Weights of a small masked image model: 5.13M parameters.
Rows from block 6 of the encoder of a small masked image model, named by matrix and row number. Rows with one number belong to one neuron. Each number is 128 + 24 x the weight over its row's rms, rounded and kept within 0 to 255. All counts start at 0. Numbers have three digits each.
After each neuron's rows are labels from the 100 images, of 14976, where the neuron reaches its highest value: "strongest on" is what is common among them. Only what is clearly more common there than usual is listed. The data: microscope photos of single blood and bone marrow cells. In brackets: how many of the 100.
# fc1: MLP up (encoder.blocks.6.mlp.fc1.weight, 640x160), inputs 80-159
# fc2: MLP down (encoder.blocks.6.mlp.fc2.weight, 160x640, transposed), outputs 80-159

fc1.224:095142069137117119144114166105092116153121155142114111160116146111109115136100099115133125158151111056103101115171126130127170116144131141149122116118130082119137152140121131143125104140131140150151061107118113110146117139132106126114089119
fc2.224:141079149153138119128129132135089148142168120121136130112139153122100140136150094135121093126099081156120128095137141128164091130114170104168109125127127176131142097089100121102115144151103151158138156179139094127106130171134167144100091092
strongest on: cell type: erythroblast (46)

fc1.344:088136143207119099103117107120121134130121180147127091108121163120102156068119155112093153109114135157133142132129173106154156137124124136119110081132073101137119139164090182133076127106138117113157142138134116162138123117164104138144153103
fc2.344:128108075109147131142104145136147130119142174116172132122124169153154121156101170134122129159118121131168101093129104132096162158154134103151107131141146124100145083117102113133138142146095148152155111122171108133124122111131165146149125079
strongest on: cell type: segmented neutrophil (40)

fc1.385:118165120129125103151125115108158126121116139129148090130150085165147134141125110152144125123155141121176132139123130133173129115110111149129149138111065124131134120115098109141110185116093120123139117122145120163157164141175121099124115134
fc2.385:148135127146143183133129168108090133156161131120134140098098112097075134125121090154173135123086097147067116104144109155165090132110121145151100084127175129130131116122132123117145106133141137170109123138121109132146149138067171117154120081
strongest on: cell type: plasma cell (30)

fc1.576:098142153143143162091099116116157141139158144092132127136123160165145150115128107115162105134110153131121136121089106154165173151147151150098092130110123147121093086103129099101133171100141089168096122143131128149139132103135139118134137096
fc2.576:127153107117098154148144122133100103112114169137100158139128152106123135148120093150124164076146062145081122136120148131142069123134130124169146149125144119131102117173146124164119128161117145170177131094096125105100143130165112129112175147
strongest on: smear: peripheral blood (62); cell type: lymphocyte (50)

fc1.496:110134135102115122115114128139090138081129100100111142087168127152119137099092115114119104093163138120117109145133110135168128134122106101143178127129131142141119128171132119052151144152136107110162135128099110114124102115157083085131144122
fc2.496:167101100129110149161156110132134121156169137140105142127119136129110089125112092145162137155078132174143134107118115160159111111117140129171086093146135134117158113098132105136105157145139139142110124171162115139141075156113173129121099086
strongest on: smear: peripheral blood (98)

fc1.287:118109115138136138132145172137111131133098116151117124130110161144132126121126130073083144142163123166138141100111159091114172116118117147135156120147122168170135138138137091089136128119127162154109074167107120093095141145111129121124144089
fc2.287:109152123153107159128120157099171127139134155115144138097093117089130129137150099138145141091084127125103090101156126151176102138132116122148116062120138154113133131147150155082138129127136130129134136145126095147141140129129172119128148137
strongest on: cell type: lymphocyte (44)

fc1.242:144102149125110102121161179163112111126107129148139127104146117128091129121111173142114092156123090139105091150140099116104123085131124131085127123108102094109138095134090088157137126103162094170149166135092149157145131163125157150145139130
fc2.242:111153129123130146159096121095126096101120107114134150125102161135166137132113142124122149150115171134133132085110128166153142100172140131186119169122132142129099124074128153086162153126138135099129131128146090134115087128138152149100137111
strongest on: cell type: promyelocyte (29)

fc1.334:156121110113133090126149127131084120131137139113111167126111137102170140169139118075116132106127134135115137167135149108115097111131091163105201156117156140156170153141133112145139137114141148167153147105119105135139110129146137093119167146
fc2.334:139133130110142147148127123116119127121157112138136130115110131108104099141121114169152128127108095137121129135153113170172107134120117110166076114125156185129136079094152157084147130147095128097153137153134093157085154126149146144114132072
strongest on: cell type: lymphocyte (37)

fc1.112:134098107122155146153079171144142154122113136122095088154117105089100111132188131096177189133149122090135152149128081162134152148086126110131115128155137138164128129118147155106140139140132124152112170107136105100109124081107154125120111161
fc2.112:113155081112123143122145140124116110159160132159140165107082157137110108129111069139109120137113139122172144100138144144130103143147123141137138117122177154125132096080113118120094151136097128143140104126103125136180104168125159099158131092
strongest on: cell type: proerythroblast (36)

fc1.49:081117104104120150132106129130172126094124145161146117129139175103102136078088134142106126122170123115112077118142135108168177114179120151122108112153134150117117100117119137124115133110124116108134103130194092138132128152106143100194128101
fc2.49:178144091138108155077099142153089129131154113128118163124078143103169114184128147122170115155125132159116152134138155134122102144093128114134146103094141146116139144148106139113149151140110121161161146125139142146155107103129141140142156115
strongest on: cell type: segmented neutrophil (71); smear: peripheral blood (55)

fc1.101:083137088130091109107147108139162143126128104144135155132112147143128160097112158066125165128168151146101118163113128121134140115136137179122121139119157122114077116115166102117135113109101090158115127098100133148148142121138140108139085107
fc2.101:163128123146128135130124173103086123119156159125092129105112144108100118134101080163123145135081095151117100098144121152138085132137131134171127092107137184131133103118118123082158164151106130145134159150152092148125108181108135111128128102
strongest on: cell type: erythroblast (45); cell type: lymphocyte (38)

fc1.586:145082132087153150122091079132114126074109126134113140130140184142147112115101147130118152103145108104101126074136126184117103116133127159152188156104090102125111111135158102158156111150116107098145147129143191133159103156102143137122121145
fc2.586:129179114132128128153164156099124156175131114106125160099097128101116126123128114125118121155099143160140135127119088131122114114089142113186093117096167114133153111103101151114165124127136122154130150159126093182083127150128165132121109109
strongest on: cell type: artefact (26)

fc1.356:144170117147179110180116133135139140112135087088147120121099094124121101121156127104132116129100138159111103100096130125166148139173131126117107130147153166163121144123130153104156112174157142122126130120126166130141089155142109155105085120
fc2.356:120120143115113144109161132097112157149151159141127141088160146078103134139101076150140119144130073139136161119151123132109089095112122110138175113117152127115132114080125108131116127135089123139104156140125094126098070129104137116165158143
strongest on: smear: peripheral blood (83); cell type: segmented neutrophil (53)

fc1.401:145146140100128107129116127105150147087132144129099146153157185106166117137080151130132158116146122126126118124161169084080146168121173138159110115090136157078137109116154122128142133167119130089121126119130098130124113111099143114157141115
fc2.401:141157130131107139144134116120110145149110105122147185068133147114120152145098148150106097137130145163091123132097143162110100124123096121125114111104151101147168077154106133139129153129146155157131164161080117153117110127142115136109126138
strongest on: cell type: lymphocyte (36)

fc1.80:134140114121142160120126097144111140144131127126116176183146129151123142187096095112144147082151122121136147157162127079100176185145125128166116138132128209139122155170111162145130083137103132130131142111144144126156116126107135146142111123
fc2.80:152068116135110166137142142089089152161183158109142118119138128136101105162156095124134152158115075142121153106115136156135094126140179096132156127092159134122133103095153115099129131126132127169097122146119127126109075157104162099128090095
strongest on: cell type: erythroblast (34)

fc1.593:122156135127141118117112140136072160099086078095115131082088147148164144138130137174131120152132130116073131117119155125117154120164114065103124136147121183145124129111124102109133114139139138108082112097130120137116144125118108114130080111
fc2.593:137113103123133103094138095140152119127125139093144104140150088136175127125146161126136110122143097148158097103135096147098143136093066128132126155094145149119106168085167135140099139114145123103150127145136145120136126152166127133117147161
strongest on: cell type: promyelocyte (28)

fc1.304:126137123120109116112168117112112113125123113168101130149140105125121141135079141132141141170139135084139073131133126155083128145081132129111141121087140088114117137126132093159105160116135124147127096122093106146152098158112087116137100101
fc2.304:138103140121146180132116105155114122114139151148143165119086176062156116139130106129150143129136138161107099074117116108136069094169133107162115146164164152129124111117101150134159100115159167135121148144089136128161105112154157141103134136
strongest on: cell type: lymphocyte (37)

fc1.45:093089151143131134149122095171132100134105168109077092131161156141120131072139175097128128136114147138086128112152165119125136141135102153134135120135113159161147137104137155115115104134091137161167157100167158101110139119159140152133110121
fc2.45:137119112113114121146097150107106136164150128102120152119094118101108151125124126158176113123073104155145076085127111136161115119147098127164105101130160157130125089119128110105171127127141137147143122155125102141132118161133153133120115085
strongest on: cell type: plasma cell (36); cell type: promyelocyte (36)

fc1.292:112151155117159135153173136136135086110146077118142164136126120141095155099181174119133094151086113130132135079112095117150202145128127093122109124147156163144099123140169150118106160140117131126107126139129144113167079150078110123095039107
fc2.292:120106114124108094119148151099135180100079143135144136138138102094160115164129160116130132120141118113133162163136141112114131091133111129098176145142103066122118107140097141136131121142131118148121138085109133088071116126124096116147170168
strongest on: smear: peripheral blood (100)

fc1.504:129131119119123114121166123091153186115071142128088112134154091137138121087147104132133146100140164149144098091178108137121103108146116150115124113124091120189140161128118113123150107084151139116175173107111149096091153151146131171121120143
fc2.504:124133101148133143108133121136125099144169130096139139085107137088098139130106163162183119144103110169105124083119140146170071126133071114135089100124175127135142102134113099112144163172129147145154124171140137134128106148120145108105110102
strongest on: cell type: artefact (40)

fc1.239:077130121166117122185100119101121121112134128131095088159091150066079130114150095147102161114106102140130119134138116163145155160109120124146109093167153144173158127115162114139114154082132117145129104117100156140152151100077150139173104135
fc2.239:166165086127109159109150142123103115132128124113121118068162097143086127138116120103162123124118154109112097101118159115118109111127123121111112183105184159136126092120149111135129106116119151117106146158105116131132138132179125119103100080
strongest on: cell type: promyelocyte (35)

fc1.263:152084098097134114140127159121187098130138168166127169149134123102105149161119100144104165130119141123155131154141113091149174169120164133113130144154132118143102145118104114155134123137110109133107112131125102120117132138100146159118105104
fc2.263:157153141136153138129102088157138098135149120107153122110092124094143143123123114148178109126138110155084111129136165143106107152124136131080149127096144174126101080124115118112110140111149116139115143145126128147177092132112119107136149179
strongest on: cell type: segmented neutrophil (40)

fc1.14:096102119177144161152053134118140119104115134153136131140136145135126116154119135123132116132122101112113131126109101097187156118139148106175178074158142134109133140107117124147118130130115128166136127136170107138155154106087144157096146092
fc2.14:115131140107138137126143103103117117167158105113128107148090112105114118139165085092168150135109130155142087091137142105170081145121132128100064133114135137168123098111104125108149120155132116165144153164125097109131107097122190111104133100
strongest on: cell type: plasma cell (25)

fc1.143:105107117121127076135114159175131141137080133129126085123166153172116125120111165123122126138147095114136133178135110110109116086140154126137120138116147119075096133139102128134130138152148163157179156154097142092121117167126113093101166113
fc2.143:138143121083110133148108073110080085121150116132144119125119166112142149153142105148151161140102141160098147073138140126140091141168116144188116115087098105151105108125155101159161141110142162073152137128124136153131137134162140184156131118
strongest on: cell type: proerythroblast (25)

fc1.548:092075123122125078091163146151141118120073159162099115154133125126148123126171133090089152141151132144100090112130142139096157159072080106146124152086113101128115160138152134135134154139156105127106107119158103127083147109170122117133119123
fc2.548:127138115139154143137098099113102122128149109110105175121121157106126132134121120134137145134072118136148136079125101152123111122151129145138090115144168171150155130099068151108148131159129129140118153149119117118181101171148159155125111091
strongest on: cell type: lymphocyte (34)

fc1.617:099156129135185132143103171096134133096095166134146165121114147133147143123135140079155120096123097124102139106112155143153126124126168084108120091070130144083138163161157142105125129158108190122112172146117123126132140111106139102125163109
fc2.617:120085119068129133128161090126103136137168125122154124120134107128132142119142081148125207172149117211110111113129115118150103140112123152163087133097161170143156105137113102120130113104134133109141119165112147140122113158179096122141133132
strongest on: cell type: proerythroblast (41)

fc1.592:125157102145083171179159094141125086113124154126132130172095165105139142139106100139160141141131114100134166168164112159154140120114151153150126114118072137153137112140110116094158102161111129134158172110119125144138122095189112135140109111
fc2.592:139084139104157122124094135129120119156137116148106138107171099118083121140139136114137129113143155172079119100090114134172100150178123149134150173133168148113100113130134186137127156121116129124152099186134105136136172188097100072091135103
strongest on: cell type: plasma cell (41)

fc1.571:122153121116145119152115161120151122128083086164134117143089114143153188133158107152110123112173159129129135148115138147115146125117138096087126111145160150143137108117127128122110087113100129131137127135156117128089096139078122138137131093
fc2.571:164132119178109143128138134147100107129115125082159130125108110103134121150128140130156109158140120128112109097091114166109112156173125120088127155135183188145115129099127137173087136100137123154140120161113137142135145139156126136079108139
strongest on: cell type: artefact (33); cell type: promyelocyte (25)

fc1.572:100144115126138098145105173152144159112132134122125144149145174106154121125099097102172125140152153068120142085131126148120159126117145111162128159097139175138111105142119108091107157120130143087126154174118075171129124140148173160079124156
fc2.572:151093113123155142140108080128091088152100148156111111132140104144132130106130108153114172147131128179115157116107103131159109127146118154108115134099143140156131113155133126124145146124143086172176151131135112110136141159151111086175171080
strongest on: cell type: promyelocyte (30)

fc1.436:139147124103136109132132121149111137141126113120150126171149135096160080135148092132106140160146123142093157123119146139125135129109172148109152149107141142128133158150113118128116132130107140116154133181150111154095118067147133104088134129
fc2.436:145105096128106162138161158135154141135172117133167138095145105108087147148128116150131148130131118106113106126142118128147116101116132126126075112116155113136144086130139152140120167154131134138128134149149109120092131128179161131138137109
strongest on: cell type: lymphocyte (57)

fc1.19:105182132126107150117131118085177131165133145136129098102138133096143119112106135164141103134111143174123118128124117131175099119136132155144108137106115139122135124129116137151130110086138101142130141116133175206165129108119134121142137084
fc2.19:146144128165107151144111164158099080154143095159095126131115117118133153127118070133122169132114110100154105107134150150147151148119130133133135135126123150118090084130116080106112157133073137150159123129132089116106123166110112151140138130
strongest on: cell type: segmented neutrophil (90)