python train.py --model="masked image model" --dataset="microscope photos of single blood and bone marrow cells" --train_examples=48542 --image_size=48 --crop_scale_min=1 --horizontal_flip=true --translate=0.12 --color_jitter=0.1 --method="mae" --mask_ratio=0.75 --loss="mse" --encoder_arch="vit" --encoder_norm="layernorm" --encoder_norm_position="pre" --encoder_activation="star_relu" --encoder_mlp_ratio=4 --encoder_head_dim=48 --encoder_fused_qkv=false --encoder_bias="all" --encoder_qk_norm=false --encoder_parallel_block=false --encoder_inner_norm=false --encoder_patch_size=[6, 6] --encoder_layers=8 --encoder_width=160 --encoder_positions="rope" --encoder_register_tokens=2 --decoder_width=192 --norm_pix_loss=false --decoder_layers=6 --init="kaiming_normal" --residual_init="none" --optimizer="soap" --beta2=0.95 --learning_rate=0.0032 --beta1=0.95 --shampoo_beta=0.95 --eps=1e-08 --precondition_frequency=50 --max_precond_dim=512 --one_sided=false --adamw_lr_other_params=0.001 --max_steps=12700 --batch_size=128 --epochs=33.5 --lr_schedule="cosine" --final_lr_fraction=0.01 --warmup_steps=1270 --weight_decay=0.02 --adamw_weight_decay_other_params=0.05
Rows from block 0 of the decoder of a small masked image model, named by matrix and row number. Rows with one number belong to one neuron. Each number is 128 + 24 x the weight over its row's rms, rounded and kept within 0 to 255. All counts start at 0. Numbers have three digits each.
Before each neuron's rows are labels from the 100 images, of 14976, where the neuron reaches its highest value: "top examples" is what is common among them; "patch colour" is the nearest of a few named colours to the mean colour under the peak. Only what is clearly more common there than usual is listed. The data: microscope photos of single blood and bone marrow cells. In brackets: how many of the 100, against the usual share in percent.
# fc1: MLP up (decoder.0.mlp.fc1.weight, 768x192), inputs 0-95
# fc2: MLP down (decoder.0.mlp.fc2.weight, 192x768, transposed), outputs 0-95

top examples: cell type: lymphocyte (43 vs 15.3)
patch colour: white (44 vs 21.6)
fc1.722:121118113193097101136123125098133078114162132108133111147102167136107134127140124125151155134125131125116120120130144154089124131068149105132134098161107060120140133106149125175114098101110109124122103118115067150143136151071151115166130145142099154154141139135084122133158062160109144100
fc2.722:149179110165144075128121117133158122146193109104147127116106122082132155074102104116120152134146152117128128092106120115070153118101164150135106114138112058141102144141105103186103106098132143114128136152122146156120078110132151090121121133123102137164094100093081168110141133140162138114

top examples: smear: peripheral blood (97 vs 16.2)
patch colour: pink (80 vs 24.2)
fc1.557:092129142126113153139134090124151136109113148119099144134085129163175159100108090144112144117134124143088171137155116115127148097135165123087110119117142110156111109138163110110135145097124150135119095084183105134134096101121117139183093149145141122177141116103121154125144137104115106140
fc2.557:162142127113117136164123118145114111127131121139094117125133123152144124141108134134137107158123116125149134106131139180128153113109097093099119100156108099114120123161102104120125165118157107120106127081123089113128127112143136161138137121139129158126122105129154115182078180145186139138

top examples: cell type: lymphocyte (42 vs 15.3)
patch colour: blue (34 vs 8.6)
fc1.757:175179183149171125135136127128117163124128146117124099129142120123075100137141098087096137148128082121112127178120135112158130121083135195153154094125076102121116134146096114127131100096126167133126143109092115150147153077132123102148138107143144141164115143087082150131121101074146137149
fc2.757:099105131159104141115168129136136144150131119118100109109117155115129148123055128129103149135122107152170125100134120121146129130107122134128095108100110134143141105126146103129154132088182087138126133126098131108139134149138113143125084101122129104165098109094095165083138133108102107138

top examples: cell type: erythroblast (41 vs 14.3)
patch colour: black (73 vs 1); blue (25 vs 8.6)
fc1.703:100117129109141121161088119142107142175132138125131121138125060087104088154129147132118118149152148107134150119117146101160138107114192110126113124097106131133126134130084151125148143093167107130118186124131117153128110133163122108162137134133133097116158146126121143130099094104115119129
fc2.703:131092157140111112109153110142145126125132089131146137130127128160108156124125064124115120100094089139133138127104120147155085129119144108103092131132152117130133110123130082113150102104107148176126162109128131077142099076112121102126131127118103099145115133114097133111103126132128119093

top examples: cell type: erythroblast (54 vs 14.3)
patch colour: blue (77 vs 8.6)
fc1.326:174142131153133136088150149144163141113138099108165127151121138103143126139137106132140128108100137067115152134144136119114106147105078119114188098111143115133073156167112203109090153119139169135131117138129110140117146089119149156078141093152122122112126129165111141118099108162131111117
fc2.326:083161095170131085068113150093156137151101108120144134113106134113144150104106115101129166131137103127107124112127145103169104166137111142162119127114125155115114094126102167112132103092139151158089161120129127115097149157151113112139133114101128109138135118128117202119135109115161123176

top examples: cell type: erythroblast (87 vs 14.3)
patch colour: blue (69 vs 8.6)
fc1.561:171128126150095109108096102146097101116155146082130128130113146130141126158102093057129142129147099111091124103126102131158112142148138137161123102103145153150122165113082126141127119164152170117087116133096102136137130112113157078126130133150122125114129135117120149124062126134136140135
fc2.561:159135101138097151124151131122140125116122111106126136142124144156099116141119143106105098146093145141127133108150117119145117179188086122145134076130154094140137144123140099097119108116102139184087157110100088130115131167108108111100107125146080120153087113102113132145096146123105140160

top examples: smear: peripheral blood (36 vs 16.2)
patch colour: pink (53 vs 24.2)
fc1.429:125146134130136093134135135097137118114134129142133149133068096125148161128139125119153093127159155102138177136131176101122138141202092113100112107125094144145142152167113140132119106130124108124129125177114108136125162149108103109101179103117151160142155147160091151155116129086093118093
fc2.429:159069124081137121147126131162163114127135115183097117121169122114101157165118149174115124159150161146124156131156152126148117087123133062121111112135175144139102144100139168154150116146136112159117097136142159110129169110119127101112135126124151123136175114131143172132108125145109092130

top examples: smear: peripheral blood (59 vs 16.2); cell type: platelet (26 vs 1.1)
patch colour: pink (71 vs 24.2)
fc1.301:128145095114153101144171149118163157099194100145087094104149122133137114115097141131141124137124138141076143122147119120135163157138091139141110167101095164122123145088176155062099129141119189160134151108128128121150109113130122118107086149119100120123132105127148136137115133164110143107
fc2.301:066143143134134131123111093146108140106104101130131130149114092134135116149101135108139076117137068105146122123145101116137134130175110166145124128129110103114147139147120142108135105096103154139157142135162114121146153133149189135140126133166141114125101130127201103110115152166143141144

top examples: cell type: segmented neutrophil (62 vs 20)
patch colour: purple (51 vs 21.5); blue (32 vs 8.6)
fc1.143:165146143120155153127098118139172136125131160187146103130132105116123094121083131126157129190105097133102166089092168140136115110123174133138123091170117116125128134139176140154079147122121125150123132097109163160130121117121157090117119055137137160145125126165133123152101109136109152126
fc2.143:144169114135138138133095138125100118121112164145181149097133093084142079146109113131182098145128111136129102130129107100126126099148151130163107111110147099143102143090118103137104150124092147135128150111114138100140122172135090124145161109161140103087103134089152156115103170156121124162

top examples: cell type: segmented neutrophil (96 vs 20); smear: peripheral blood (55 vs 16.2)
patch colour: purple (78 vs 21.5)
fc1.351:126123127138121133139136146147157120180085122126110098072092126130132161143131164140067110130117146171094160167128125140171098141112144111167106120110142108133123086155171126162111137130121092176126124146106120140126137099090131097142165132105120132119117114145147126151130119119148120115
fc2.351:125093102142155145116136155105178113139125157122131114155090142092128150172120142102121096167116151145114099155113137147108137143136119124120133125169099105111128128127101110114138134132101161127118140135159094111112121182093121122120139117102096110151112110113152085119085122150129125118

top examples: cell type: segmented neutrophil (42 vs 20)
patch colour: purple (66 vs 21.5)
fc1.105:151133182130150104145090138101114126126104101074066113135126113128095128129127125107113120100126105153140150159174144159085106134137132123172096162148131146097127094133133119123096135107170112119117102131062121150108139136119093088136157104115164135158111152093084140119117151140132182105
fc2.105:143130174171100129121126143124121127108148081118133116156105078112109140125093193113133196076120113160103135104180158165118148094109150115117114104127129081122115109126130087136128094157100127156104152102170106161105122179116176135147131156143129130113117122124104128134101129104121129111

top examples: cell type: lymphocyte (39 vs 15.3)
patch colour: purple (44 vs 21.5)
fc1.290:134101134125130150082119123168104114101114152153108125152125122128101130161130137121179133158139152117091099089181150156124105151115135095103129124132082100121141114161095137104151142153153083124143173113151139193124140158118114127127147165163123119135147131119129111151122162118095128131
fc2.290:095117145109134157096142129136155120100114126132107125091122093102102128115121153130146147112134128141078133107108115114101106166115131130113108134096164163134141160100093109061171120135127126123140184174151134127125105155151094137130134122123079117096151117189150134121130135124109152138

top examples: cell type: lymphocyte (39 vs 15.3)
patch colour: purple (44 vs 21.5)
fc1.294:100059123140118128128117134156114090129141097114144177149124107137110112115137160134169111125088140173128117165139120141144131114116123122175125087110107075070101164085135101163143110095129146161121093142149105096147172147120155143170139139171132113136136198145118134155140129112137170144
fc2.294:147118102108127119093087120117176145128138115105117147127134142117116114150155089136116148096116132147117066127088154157149143112134094138059126145086157134113074108140090109163165077118132113097144088163107129104121105111127137150120170117148113170139139101122109137117160140113170133142

top examples: cell type: erythroblast (34 vs 14.3)
patch colour: purple (48 vs 21.5)
fc1.373:115096128148117089158088112140103109132152144157137116146148140112136155119138161095150148080143143130122130154093135112107137122159120130129143146131136097116133117111105119150155123132085106166166128147096121105089157136144151116153171143122119104167081083155137138155113113140122159127
fc2.373:127130095159140114166139105138120140134184145130131136107154136125144119121154084130144150151121104100132104130134116139169090118180171156128153109128147091097074145075097111157128123134151173106146121145105121119132079069113102136130103147142123103140116109120110153161130102113135079080

top examples: cell type: lymphocyte (41 vs 15.3)
patch colour: pink (65 vs 24.2)
fc1.567:104185146130083103124121137104093090125129162104152117126129126100090132153120095155118170056201126148128103131107109144088099134117070099140151132121125172090136113139134159113127151157162115120152120118152160149134086144130126150125139111143124114163118102158113132130148145160099142079
fc2.567:116107120152167112139137136154098115095108156152095129160124080109117114128137099121138160076119128129158108129167134142117101099107131130101131150178117130120142162157121133130116088129160101167108121103111122116155151068123124118100079122120109110117151093127163117094114121145117153130

top examples: cell type: erythroblast (78 vs 14.3)
patch colour: black (49 vs 1); blue (47 vs 8.6)
fc1.221:120140133152143099097084120129059143138168095137143143170120161121153133136129126131107144098167099106117133150147135103152124131139154152133147113093113126158104166147075107102138103122123168110096124144125167133153093078137154106115163094149114127149124127112110143135122153090104141132
fc2.221:157122160125104146115196125179159120110118091096156121162134142139090120103133130093131119106120118116144112112120156106159141165154137104161102093163145104125134154143117122123118141082070142170114156085100136157158141120107121139080094125133109110149135091087109142156125141133171133115

top examples: cell type: erythroblast (66 vs 14.3)
patch colour: blue (30 vs 8.6)
fc1.750:194150116150150186100122138160122151138185126090162130133137118154103142141135158161171126154135111075133108122113131121143084116096114121120149110148123177168103101143102170110089121110127135127109158098092117156137130121080145148109114118128112149125134112144150111096150129089118127118
fc2.750:100124112121100155092125097108157150100199143173098144147126147128085143160107166134140126141086129142104155054145169126104119178133121127145132130113135122093155138120094154129158118142112114141140129133119124136118148150140124126157112141090164145169118126096134166096136139093131148157

top examples: cell type: erythroblast (51 vs 14.3); cell type: lymphocyte (39 vs 15.3)
patch colour: black (78 vs 1)
fc1.628:185161158132170118087142087161118144150159095185123147104123081138181111131158119163120135106112092074100115138126136119109133146110117144135148081105123136111149171122117183130132150134144139129129149103106111146146144068124102112079097100088116134132123137144087114132116154135137149120
fc2.628:139145124162089107119138085104118103128151115145118073134084174102141139110097112125118154122173084118111100137131131103153098164128159107152104100122136142097136134146133115110144121103161087162120130098110155143147090127103101134102098120111103104116079106079089164097116112091117084150

top examples: cell type: lymphocyte (41 vs 15.3)
patch colour: grey (70 vs 22.4)
fc1.37:149107123110151123126164107146093133119167126141137112111103138164140119128065148117108140109136160128117138131097112121101129153153125124127130097138090126131131164105139132128115146165136117174114162134118166120110117090144115110165135139108137134147176129172124158157191133160121173106
fc2.37:103135154126122117122126143145113126078113155131142099126160118119100116178174083145143140122127188116124119136075127109092118144138080101143126147161128091132088173178119123090115089109140103144152165126106128099086120085111138152117088128105190115133094113069122123110174118169134131135

top examples: cell type: segmented neutrophil (42 vs 20)
patch colour: pink (62 vs 24.2)
fc1.547:160140147113143097144137112095090142078189131116123088171136120152079127160147126108159139144165123168131139083169107171210116114116115150156134132124098097120127107147132137131121084135129142141153147123114151140170142132132132113108148105163132109127120142133116109100145115073086166122
fc2.547:090097145111154102129105137150104092132143102109116130076150124140155080144125144180135145145059146111134136102126143101123126117136112092096153134065101130142132130126123136132179129097136090118127138185100167127174156150132083117109091141165141119128118090118138105109117150095065128130

top examples: smear: peripheral blood (82 vs 16.2); cell type: segmented neutrophil (47 vs 20)
patch colour: pink (62 vs 24.2)
fc1.467:055132120105146104109159134134147162145149120178160081141121147118107115129154128140134130124093130082168114142093123100112161065134112134127192105142114115110125144149081114095126111145162147097141155159112126160138072075118131146129111159147102160156141124173119170137089114124122113119
fc2.467:113101135110142136106148093147082159137122129166119132120123134134115089128085086092091135140086129111112140154137113152123128142150122131126110133121125139129142100140124122120155140119105150144137140150127141109158160122146188148119114126114163155125172134107164102135104118131149132167

top examples: smear: peripheral blood (90 vs 16.2); cell type: platelet (27 vs 1.1)
patch colour: white (65 vs 21.6)
fc1.637:112135090120137119128148123105151104125120129108078143114118145130097141123098088144089122162141138157145111157148161138175138105133115084094120113106086132163067165138142161134110148151126132152125156132127129154145143130084158170099136171136154114122112136164096129166105130105121127098
fc2.637:134105118103155113103154165075165099136146117128115130138136105107125132159155100151138195103145139132132111108066171121120114111150113157118111156165082127139103124151137156149196150122112140152124102135114162141138185135145155155134130191093112144160097154138077140118168160117143120142